{
  "model": "image classifier",
  "dataset": "retinal OCT scans (Kermany 2017)",
  "train_examples": 98430,
  "image_size": 32,
  "crop_scale_min": 0.7,
  "horizontal_flip": true,
  "targets": ["finding"],
  "num_classes": 4,
  "arch": "convmixer",
  "norm": "batchnorm",
  "activation": "relu",
  "patch_size": 2,
  "depths": [9],
  "kernel_size": 7,
  "widths": [256],
  "label_smoothing": 0.1,
  "loss": "cross_entropy",
  "init": "trunc_normal_002",
  "optimizer": "muon",
  "muon_scale": "original",
  "lr": 0.015,
  "momentum": 0.9,
  "nesterov": true,
  "orthogonalizer": "polar_express",
  "adamw_lr_other_params": 0.0013,
  "grad_clip": 5.0,
  "ema_decay": 0.999,
  "steps": 29300,
  "batch_size": 128,
  "epochs": 38.1,
  "lr_schedule": "cosine",
  "final_lr_fraction": 0.01,
  "warmup_steps": 580,
  "weight_decay": 0.007,
  "adamw_weight_decay_other_params": 0
}
Rows from block 5 of a small image classifier, named by matrix and row number. Each number is 128 + 32 x the weight over its row's rms, rounded and kept within 0 to 255. All counts start at 0. After the name is the row's rms in percent of the matrix's.
After each channel's rows are labels from the 100 images, of 14976, where the channel reaches its highest value: "strongest on" is what is common among them; "colour at peak" is the nearest of a few named colours to the mean colour under the peak. Only what is clearly more common there than usual is listed. The data: retinal OCT scans (Kermany 2017).
# pw: pointwise conv (model.blocks.5.pw.weight, 256x256x1x1), inputs 128-255

pw.117 090 [100 141  80 106 132 120 177 162 127 147 129 153 194 148  62  97 108  93  60 104 136  97 113  84 126 121 100 128 120 118 111 182 102 153 151 127 151 100 104  54 132  70 143 106 135 116 139 130 176 139 102 119 111  63 184 150 144 165 145 122  89 105 148  85 113 154 112 123 187 175 134 108 158  83 123 114 156 148 123 143 182 169 171 138 116 137 167 163 136  93 186  51 111 153 121 112 103 118 117 123 118 130 142  94 121 136  88  80 128 163 100 155 138 149 107 125 113  86 177 103  97 132 130  86 112 141  70 141]
strongest on: finding: drusen
colour at peak: grey

pw.223 108 [105  87 167 122 149  99 134 112 178 224  70 115 132 110 125 140 127 153 103  97 156 210 132 121 147 172 133 119 140  77 110 106  99 105 108  73 187  97 163 111 119 119  87 133 160 150 123 137 125 150 131 169 141 121 113 133 138  83 150 177 120 184 151  68 143 147 115 177 107 171 122 163 131  91 140 164  73 125 129 197 113 159 132 117 150 118 178 107 130 225 145 174 120  52 117 104 145 140 172 164 129 125 116 156 131  89  78 131 108 133  54 136 158  65 126  87  94 133 116 104 114 115 133  82 149  94 201 137]
strongest on: finding: diabetic macular edema
colour at peak: grey

pw.245 093 [144 149  72 119 157 113 145  79 129 123  98 134 108 109 152 104 165 117 140 156 175 138 107 178 107 139 112 149 158  90 164 195 126 137  49 170 113 151 123 173 114 170 153 138 151 143  93 117 168 124  84 126  74 132 129 105 166 155  37 112  93 114 173  90  75 130 169 140 158 139 118 207 107  90  96  76 136  95 116  96 175 142 137 107  97 135 119 128 134 159 156 137 146 137 168  86 106 160 130 171 168  76 118 164 130 101 115 161 118 148 108 132  88  88  54 127  98 141 149 170 107 116 105 135 109 179 123  99]
strongest on: finding: normal
colour at peak: grey

pw.84 092 [ 91 105 131 101 167 174 111  66 102 145 175 138 131 136 135 162 131 112 114 158 116 184 103  75 125  72 128  99 191 198 110 179 153  97 137 161 164 181 123 151 114  96 143 146 200  87 107 116 102 130 107  96 146 102 121 146 172 138 104  76 145 120 190 108 137 124 134  48 174  96 129  98 159 113 120 172  96 116  87  97 103 190 144 139 119 105  94 129 106 134 124  89 205 103  88 103 173 122  98 137 143 100 123 108 200 105 196 111 131 100 113 119 115 137 101 119 131 125 131  74 103 175 147  87  78 115  65 168]
strongest on: finding: drusen
colour at peak: grey

pw.36 086 [150 102 150 146 128  89 127  96  76 170 167 127  65 137 109 207 124 134  92 144 135 125 129 146 112 123 134 148 134  90  65 128 161 130 170 121 145 138 140 128 179 151  70  96  80 129  79  89 119 122 137 127 113  74 131 126 111 177 125 161 105 137 136 141 116 175  97 140 200 143 184 163 164   5  86 128  86 109 106 163 134 124 142 148 157 152 144 188 129 111 176  85 149 106 115 125 107  97 111  84 110 113 182 165  85 123  98 127 104 144 113  91 138 127  87 104 152 135 110 101 126 112 117 121 131 124  92 114]
strongest on: finding: diabetic macular edema
colour at peak: grey

pw.73 102 [157 114 130 138  95  90  87  98  92 149 110 120 129 127 138 116 202 100 132 100 180 109 156 158 130 109 152 164  92  55 120 157 106 124  70 158  79  89 177 106  90 116 119  87 127 121 148  97 118  94 156 116 123 112 165 136 126 125 129 134 150 130 124 181 107 111 136  92  99  92  86 154 147 152 134 148  70 142 133  53  42 147 109 111 189 146 120 130 139 113 141 139 185 118  87 102 151 101 138  83 116  91 121  87 107 164  99 104 104 141 115  88 157 144  95  48 154 103 102 178 160 129  78 128 130  57  83 172]
strongest on: finding: normal
colour at peak: grey

pw.243 099 [ 62 152 161 175  94 101 122 116  73  86 128 158 121 121 136 101 103  91 109 112 183  63  99 132 104 109 170 167  83 132 115 147 152 195 185  62 198 129 177 113 154 113 149 174 122 133  77 127 180 127 106 156 180 115 120 104 122 123 133 123 173 126 146 130  79 142 111 122 106 114  72 118 140 144 148 179  64 147 198 142  92 133 116 137  56 109 147 115 144 130  97  68  85 137 118 103 133 130  94 106 133 142  95 120 195 136 125 122  86  87 113  95  95 123  86 127 107  77 125 100 153 161 140 154  71  97 161 149]
strongest on: finding: diabetic macular edema
colour at peak: grey

pw.112 086 [133 126 121 113 139 194  90  80 124 101 176 125  92 138 156 142  83 104 178 102 130 142 103  89  79  77 164 101 135 115 128 142 134  96 145 157 114 162 186 142 174 163 156 157 145  98 172 125 130 159  95  89 101 131 157 138 103  95 118 156  25 185 204 126 123 119 182 174 128  79 131 141 107 151 144  97 131 126 171 165 131 185 133 107  99 132 133  43 134 106  99 128  97 121 147  97 121 111 182 128 118 107 127 175  82 198 126  80 110 144  55 121 158 128 124 147 159 105  88 121 181 105  93 127 151 175 109 118]
strongest on: finding: drusen
colour at peak: grey

pw.111 098 [ 88 118 178  79 128 123 107  95 106 149 193  74 164 131 104 110 107 158 111 115 135 104  95 100 166 150 175 143 116 184  97 114 102 199 149  72 132  91 136 106  98 126 114 152 137 101 133  99  78 127 182 134  87 112 164  99 153 149 226 140 114 105  86 120 142 134  91  79 121 174 150 103 104 143 109 131 110 151 117 118 139 166 114  91 155 124 124  66 127 109 128  83  72 104 135 110 113 104  97  72 163 127 104 145  90 104 108  93 141 163 132 203 116 140  82 135 187 116 130 100 160 116 125 108 133 123 123 192]
strongest on: finding: diabetic macular edema
colour at peak: grey

pw.217 119 [185 139  74 118 170  78 148 151 154  59 139 131 160  67 104  70  98  92 117 139 110  94  53 147 137 106  70 152 128 135  87 100 192  54 118 163  52 165 129 136 117 118 122 177 133  57 142 160 176 123 133 130  85 123 100 107 116 121 136 164 126  97 126 111 135  98 127 128 119 134 173 150 112 180 114 166 123 127 136 107 129 143 148 135 106  97 130 110 167 159  78 113 230 134 168 118 121 130 108 104 119 166 145 184 172 131 169 140 110 143 133  90  96  50 148 123  90 116 129 122 139 147 116 142 126 118 185 126]
strongest on: finding: diabetic macular edema
colour at peak: grey

pw.211 091 [130 102 134 124 109  91 124  87 146  91 140  99  77  92 122 136 138 130 131 104  89 124 137 144  83 101 128 183 117 103 108 113 122  90 163 171 193 153 109 157  85 139  94  99 165  57 121 131  59  99  89 125 106  96 161 135 181  97  71 181  86  90 162 132 164 168 134 139 109 129 173 202 115 100 133 128  71 104  79 131 106 159 127 155 160 142 119  88 126  91 159 191 128 185 119 164 111 188 157 126 147 115 128 173  78  92 149 126 169 123 124 133 122 138 114 188 144 183 202 189 114 121  99  98 109 136  93 131]
strongest on: finding: normal
colour at peak: grey

pw.144 087 [104 120 177 119 108  74  81 140 110 136 106 120 104  63 149 139 112  92 159 162 132 129 109 192 128 109 118  78 153 108 142 154  92 120 105 175 108 118 114 195 138 200 159  71 168 135  87 111 140 244 118  97 126  96 121  83  74 156  50 104 157  94  95 131 120 177 112 205 119 141 111 109 136 144 137 159 116 114  95 147 105 156 164 111 151 118 206 121 105 141  86 125 116 124 116 203 136  85 160 173 145 149 151 112 136 120 206 102 127 143 163 125 135  93 114 100 113 123 195  81 152 160 117 148 131  76 104 127]
strongest on: finding: drusen
colour at peak: grey

pw.224 085 [164 128 134 120 112 112  79 102 109  32 131 150  60 146 139 134 137  98  88 125  99 166 133 193 111 102 136 142 120 153  93 175 177 139 120 139  97 139 157 143  96 205 141  81 144 205 149 124 144  59 130 140  64 173 119  92 177 156 188 163 150 153 138 147 123 175  97  93 145 115 138 207  92  75 125 136 139  97 101 108 144 100  94 106 109 155 167 148 138 110 113 121 185 176  59 128 174 187 181 132 168  99  75 154  85 124 166 151 167 185 203  75 118  93 110  77 121 132 113 107 147 114 146 135 122 147 111  85]
strongest on: finding: drusen
colour at peak: grey

pw.55 097 [111 128 138  82 187  84 131 113 175  97 138 119 130  84 162 124 111 185 142 129  57 165 126 167 150 122  66 193 131 159 129 144 122 145 120 127  51 143 177 105 113 125 118  91  99 176 121 137 119 118 148 129 114 159 200 188 154 126 179 164  66 106 147 110 109 111  56 150 155 116 125 101 124 131 127 109 151 138 111 120 120 124 131 165 128 127 175 236 141 113 147 108 106 156  72 143 112  94 146 128  80  73  85  69 141 140 114  90 112 167 163 131 113 129  86 106 149 179 140 140 182 124 182 158  71 112  60 127]
strongest on: finding: drusen
colour at peak: grey

pw.173 090 [131 130 123 111 123 133  94 143 165  62 121 142 130 132 206 162  52 144 118 164  89 156 166 153  83 133 115 143  87 117  87 142 136 182 191 134 178 118 107 153 120 122 117 141 103 129 139 113 114 174 147 124  79 117  72 169 168 103  94 122 132 130 135 130 134 108 135 180 117  97  53 134  89 126 153 164 130 131 164  83 100 113  82 109  85 127 133 149  97 154 110 124 130 104 153  82 172 109 165 138 119 132 138 119 135 106  88 117 138 156 126  82 150 141 118  98 172  88  82 143 172 117  89 167  99 152  77 125]
strongest on: finding: diabetic macular edema; finding: drusen
colour at peak: grey

pw.175 102 [ 99 126  95 119 112 117 106 127  98 176  91 119 144 156 125 119 110 122  91 158 111 145  81 142 178 178 142 133 125 195 178 182 127 147 111  82  74 129 100 105 101 133 104  93 115 106 110 159 192 108 158 102 167 121 106  93  96 192 139 159 146  93 152 104 125 167  99 151 169 112 101 121 203 133 152 184 116 124 142 143 104 147 169 159  62 100 110 140 139 150 106 165 148 144 137 125 150 166 165 109 109 120 194 147 148 131 165 124 107 191 123 127 128 199  93 152 103 144 117 158 101 109 155 110 116  99 121 170]
strongest on: finding: normal
colour at peak: grey

pw.94 111 [126 109 137 110 133  79 100 169 161 142  94  90 137 152 183 115 158 127 146  97 117 173 129 103  97 137  87 114 112  83 179 148 115 111 163  79 126 136 134 130  81 126  97 121  96 111 100 103 109 133 123 140 130 110 126  79 150 188 150 112 152 121  99 161 155 126 138  75 114 225 113 138 153 123  86 112  86 134 177  86  87 115 108  63 215 189  89 145  66 150 103 136 180 136 122 101 129 151 104 215 122 126 179 148  97 102 172 113 153 125 173 126 143 222 140 111 117 151 104 110 150 164 143  85 158 153 116 107]
strongest on: finding: normal
colour at peak: grey

pw.134 089 [101  89 136 201 129  94 172  67  96 108 123 106  96  93 112 109 146 104 132  86 169 153 157 125 110  99 106 125  87 111 144  39 123 142 128  91 167 158 172 178 124 129 121 146  99 105 214 108 157 123  67 131 122  75 168 124  74 185 120 140 106 120  89 111 176 139 115  71 136 134 114 138  91 129 169 131 117 111  58 161 105 164 120 164 180 174 103  54 170 109 117 158 150  53 129 117 127  99 158  85 132 186 118 141 114 154 124 175 142 120 137 110 112 159 102 127 161  99 141 145  88  77 104 127 158 169  75  98]
strongest on: finding: choroidal neovascularization
colour at peak: grey

pw.183 078 [125 159 118 145 146 102 127 134 122 176 144 150 131 125 150 127 163 115 148 133 115 128  95 109 118  36 147  90 135 129 107 121 136  94 108 106 122  98  85 140 162 114 161 154 118  83  35  76 129 111 133 100  44 175 164 160 108 107 103 120  85 166 229 143 139 163 140 181 155 126 140 139 146 112 165 222 127 154 110 126  98 142 160 138 127 127 132 127 107 114  87  84  75 147 194 135 145 118 130 156 115 154 131 119  78 114 139 178 153 136  82 171 151  87 124 120 145  98 111 109 152  98  99  82 127 149 138 117]
strongest on: finding: drusen
colour at peak: grey

pw.129 082 [114 123  75 126 132 122 151  99  83 115  85 184  97 166 153  61  95 128 142 124 102  95 144 120 135  78 120 106 168 146 132 150 131 137 180 154 121 114 146  62 131 125 172 165  94 140 139 148 124 162 159 144 121  61  95 119 150 100 156 159 107 100 162 161 143 175 160 124 144 115 116 133  35 147 130 146 141 114 110  89 142 183 118 145 140 139 103 122 118 131 134 101 118 121 146 136 130 113 105 138 136 128 206 118 130 152 175  94  88 123  79 118 163 177  59 112  83  87  84 108  87 131 193 140 154 138 190 173]
strongest on: finding: drusen
colour at peak: grey

pw.42 086 [149 110 167 144 125  94 134 164 119 104 112 136 132 199 110 113  69 196  63 136 105 158 130 184 139 127 174  99 134 160 134  73 140 114 123 155 117 154 109 127 109 210  82 130 134 172 119  91 124 124 102 150 123 155 131 136  96 123 137 150 125 169 180 123 150 134 209 103 149 102 167 124 141 135 171 158 109  80 124 136 149 135 157 130  89 125 107 128  83 109 143 172 118 117 175 128 109 173  78 128 156 134  89 140 147 153 123  82 112 124 167 102 156 123  64 129 196 104 126 103 137 153  97 105 108 101 212 142]
strongest on: finding: choroidal neovascularization
colour at peak: grey

pw.143 089 [131 114 136 101 133 171 151  94 168 103 166 163 149 171 169 148 122  92  93  88 166 101 120 131 148 159 159 144  54 188  91 102 157  87 114 109 128 123 160 144 123 144 105  92 166 131 162  76 126 150  77 130 153 110 118 119 135 176 122 110 125  97 167 133 149 112 118 116 146 125  98 165 157 217 140  98 168  96 245 140  73 125 143 124  84 159  94 143 168 146 124 145  81  86 106 152 120 128 100 142 131 147  79 196 105  53 129  85 137 116 101 104 118 205 159 134 149  84  87 154 137 159 157  75 107 137  74 142]
strongest on: finding: diabetic macular edema
colour at peak: grey

pw.119 105 [223 137 117 109 140 144 152 147 135  71 152 197 111  97 118 123 175 158 126 107 229  94 117  78 132 119 107 155 182  70 108 162 103 126 125 118 141 151 117 126  59 126 129 101  80 155 126 149 174 166 111 112  98 112 153 122 114 133 162 125 152  97 100 159  90  85 112  84 140 112 162 108  75  42 114 190 137  94  88  90 101  80 125 104 135 129 128 142 137 107  97 151 120 143 112 117 114 110 110 138 143 215 134  94 114 113 144  94 162 111  95 127 151 127 100 195 105  93 128 177 137  77  93 157 120 122 158 127]
strongest on: finding: normal
colour at peak: grey

pw.210 091 [106  95  83  75 136 101 156 121 150 161  88  83 124 120  65 112 131 146  86 124  72  93 145  81  75 123 170 142 167 133 162 124  86 170 145 124 118  85 121 179  99 195 170 106 103 114  96 142 109 105 124 135  87 197 128 107 148 130  96 115 112  73  91 117 165 108 165  88 149 137  85 170 108  78 116 111 160  62 136 155 141 114 164 179 170 201 181 139 110 166 153 157 158 147 152 143 154 108 144 101 104 121 116 127  88 122 157 130 154  61 149 126 152 148 143 144 181 158 134 131  73 102 149 134 173 100  97  48]
strongest on: finding: normal
colour at peak: grey

pw.81 094 [118 149  83 120 115 155 159  83  58 132 136  76 188  74 138 105 103 190 114 148 161 120 152  99 130 157 100 153 150 136 129 113 172 145  85  99 158 170 111 107 179  95 140 122  87 151 153  91 123 125 133 137  87 176 116 128  88  79 139 122 141 123  90 112  88 145 104 131 110 102  98  98 145 109 205 141 109  69 115 146 140  98 127 153 141 101 121 129 108 147 115 126 138 149 137  97 111  50 130 134  87 145 196 140 135 113 155 138  93 115 117 156 160  79 124  98 118 205 106 100  96  91  93 184 135 117  32 116]
strongest on: finding: normal
colour at peak: grey

pw.130 117 [138  84 138 116  88 152 146 143 148  83 124 155  71  79 181  67 108 132 122 115 159 141  84 132  81  95  78  91 139  91 177 111  89 160 179 150 134 135 191 119  91 146 127 149 131 135 102 144  92  92  92 150 132 148 177  80 170  61  83 137 142 111 142 156 147 130 131 148 138 103 194 179  83 120 164 103 125 118 110 133 167 131 167 153 165 137 124 157 151 120 130 187 111  98 133 118 116 145 107  84 113 103 143 146 110 110 138 137 124  77 104 131 113 128 106 113  69 181 126 188 129 174 160  65 142 145 174  97]
strongest on: finding: diabetic macular edema
colour at peak: grey

pw.106 113 [132 146 124 137 114 107 102 103 148 162  94 117  79 197  77 113 108 154 148 168 160  79  87  98 183  93 144 145 151 100 176  54 117 171 117 171 151  99  98 154 156 133 150 140 123 113 150 150 136 151 172  93 128 123  89 165  59 122 144 138 156 143 161 171 132 148  92 157 101 103  86 140 141 138 137 175  94 138 104 125  89  62 128  56  82 107 165  83 120 148  93 106 170 144 100 207  92 125 131  82 152 157 108 141 139 119 170 186 107  93 138  95  95 134 153 124 125  98 142 105 121 135 174 160  98 118 151 161]
strongest on: finding: diabetic macular edema
colour at peak: grey

pw.236 092 [117 144  96 133 102 142 131 113 119 147 155 108 119  96 104 176 156 133 159 125  78 146 103  97 106 110 154 149 110 119 104 127 117 106  94 150 107 150 122  85  64 111 189 141 127 127  77  75 126  75 140 137 118 117 135 154 157 124 128 107 167 102  93  83  85 104 146 138 112 147 142  67 132 144 132 148 137  87 110  96 119 193 111 144 109 181  84 114 106 130 137 143 124 140 174  76 168 195 162 108 174 127 190 124 141 115  89 150 139 254 148 105 149 119 124 101 135 159 139  79 150  73  95 129 120 125  72 117]
strongest on: finding: diabetic macular edema
colour at peak: grey

pw.63 091 [118 171 126 134 163 120 171 158 148 135  54 130 180 157  93  68 120 153  95 164 138 109 147 119 116 118 128 151 166 148  86 107 109 105 114 157  60 111 158 112  75 187 125 110 147 163 138 139 154 189 130 161 174 140 122 178 111 102 137 146 125 169 147 128 146 174  81 127 214 136 116  70 152  35  91 163 148 125 107 129  89 144 137  94 136 162 181 227 149 165 132 127 119 136 140 168 112 160  67  67 150 135 138 144  91 114 124  81 155 188 132  36 143 176 122  68 178  54 107 157 153 162 114 142 137 128 120 144]
strongest on: finding: drusen
colour at peak: grey

pw.167 101 [166 137  86  38 124 126  45 176  97 130 125 103 158  84 122 133 147 147  96 119 143 154 127 121 139 109 147 153 172 105 156 153 130 132 108 126 148 128  93 143 115  86 151 109 150 162 157 183 129 114 187 146 177 142 166  83 149  82 153 116 143 166 127 149 163 116 165 149  96 116  99 156 103 113 146 122 135  79 126 241 119 167  65 123 114 138 126 141 131 103 119 126 106 146  90 145 103 123 140 141 115 185 129 179 131 132 168 112 183 178 127 213 138  76 165 170 102 132 122 125 105 124 137 141 145 180  69 141]
strongest on: finding: diabetic macular edema
colour at peak: grey

pw.67 082 [119 174 111 139 175 137  96 155 161  99 156 114 170 110 140 117 114 147 123 127 124 189 174 127  88  95  73 131 110 129  88 149  87 129  79 103 140 139 166 193 148 133 103  90 111 121 143  95 144 166 131 126 125 145 127 104 227 109 159 124  86 115 168 123 127 100 102 181 131 117 104  81 165 143 111 147  78 112 229  97 178 196 132 140 123 150 110 138 175 155 146 195 168 147 113 123 109 151 111 185 139 130 125 142 180 136 106 176 124 109 158  45 156 134  66 153 137 169  81  80  84 125 129 100 115 137 101 180]
strongest on: finding: diabetic macular edema
colour at peak: grey

pw.237 095 [126 146 135 111  95  89 160  84  49 111  97 156 128 129 168 115 201 110 139 127 161 111  49  90 162 132 167 184 110 125 184  98 171 115 125 158 101  69 142 111 159 163 158 107 106 142  88 212 108 151 178 212 135  69 132 101 143 187 112 194 128 101  99 169 105 101 128 149 114 138 118 171 150 175 171 117 146 130 122  82 113 115 128 116 110  68 148 164 155 131  72 130 107 105 110  97 112 150 117  87 157 155  85 171 117 168 219 141 129 107 152 144 117 141 122 148 123 214 147 109 125 140 131 161  50 114 145 158]
strongest on: finding: diabetic macular edema
colour at peak: grey

pw.29 103 [237 166 152 122 129 154 201 118 114 136  99 154 153 115 126 119 121 163 116 144 127 133 255 145 152 125 126 141 154  85 129  89 165 124 102 198 131 165 135 134 103 114 100 152 139 121 148  99  98 111 137 144 121 104 116 134 147 131 114  88 196 115 120 183 129 120 153 113  90 108 185 137 136 121  83 106 145 107 171 116 108 146 121 101 150  92 127 101 114 124 135 148 155 123  50 116 107 196 111 162 122 123 165 114 104 122 167 125 133 108 112 187 195  77 189 131  82  71 118 136 128 119  52 176 110 119 154 118]
strongest on: finding: diabetic macular edema
colour at peak: grey

pw.17 088 [134 132  56 137 135  85 107 117 199 107  95 161 111 140 121  81 110 149 171 116 132 225 176 122 154 111 111 104 134 167 135 115 110 103 137  99 108 216  29 112 103 135 113 106 123 117 177 124 179 171 166 125  88 130 190 139 153 141 122 136 126 127 177 131 160 169 125 125 150 157 118 152 122 131 127 138 161 150 128 131 101 184  78 146 110 176 162 184 137 123 116  98 163 175 126 150 124 133 112 102 149 108 113 129  91 164  87 116 127 175 159 125  98 107  95 122 108 105 155  99 174 182 118 101 132 148 117 158]
strongest on: finding: drusen
colour at peak: grey

pw.241 111 [133 135 129 121 137 130 192 139 127 127 105  97 104  99 111 140 144  85 113 153 175 128 153 130 129 110 154 111 113 115 127 127 150 139 129 171 108 131 168 137 121 123 102 175 202 118 118 113 124 176 119 102 133 151  96  85 101 157 119 107 118  93 177 195 136 120 140 158 125 120 124 104 133 192 106 113 166 126  81 139 131 118 178  58 124 124 104  93 156 154 173  99 197 128  85 144 141  82 149 108 142  69  92  93 107 107 122 174 112  99 177 180  74 141 157  96  95 141 171 196 121 176 146  77 111 150 141 131]
strongest on: finding: diabetic macular edema
colour at peak: grey

pw.77 083 [113 136  76 110 115 141 126  84  69 125  93 114 129 114 109 175 123 192  90 126 105 108 122 133 145 111  98 100 111 124 111 116 142  62  64  83 101 129 198 139 127 120 108 106 103 124  98  64 136 175 123  81 107 176 148  96 153 149 101 153 108  67 180 142 134 148 125 143 208 118  96 152 113 113 137 185 149 191 152 135 139 127 119 114 138 125  65 104  90  60 113 120 110 150  86 158 130 114 176 222 120 163 142 145  94 140 167 105 122 217 104 105 167 111  77 126 144 104 103  99  99 152 154 121  99 104  95 124]
strongest on: finding: drusen
colour at peak: grey

pw.153 092 [ 97 142 100 124 116 119  85 127 150  92 156 159 139 161 164 114 118  43  74  69 149 142 142 147  93 147  66  92  99  96  90 151 150 170 176 165 123 135  98 170 159 138 167 209 113 174  89  89 153 116 184 123 141  97 116 104 168  52  83  89 111 156  70 133 175 126 144 141 110  95 140 192 136 150  98  82 133 152 100 118 139 132 168 145 130 115 175 178 126 227  86  98  70 132 124 159 184  90 131 153  82 139 114 107 133 134 126 159  91 142 155 110 129 177  79 103 115 126 112 138  73 112 126  61 144 141 151 163]
strongest on: finding: diabetic macular edema
colour at peak: grey

pw.141 098 [112 107  98 103 106 203 113 144 162 103 113 136 101 195 127 114  54 144 145 170 137 115  97  86 127 109 145 158 148 132 121 123 164  33 124 108 156 109  76 124  94 148 103  73  68 115 133 163 177  75  88 169  97 114  80 104  89 107  99 138 165 113 155 154 143 136 129 128 114  85 160 129 142  98 161  93 133 120 190 108 131  91  87 130  23 168 125 101  80 119  61 144 167 148 110 130 133 172  88 130  70  93 226 131 167  92 141 129 137 184 160 131 116 127  88 116 112 193 138 163 112  91  94 126 128 121  86  92]
strongest on: finding: normal
colour at peak: grey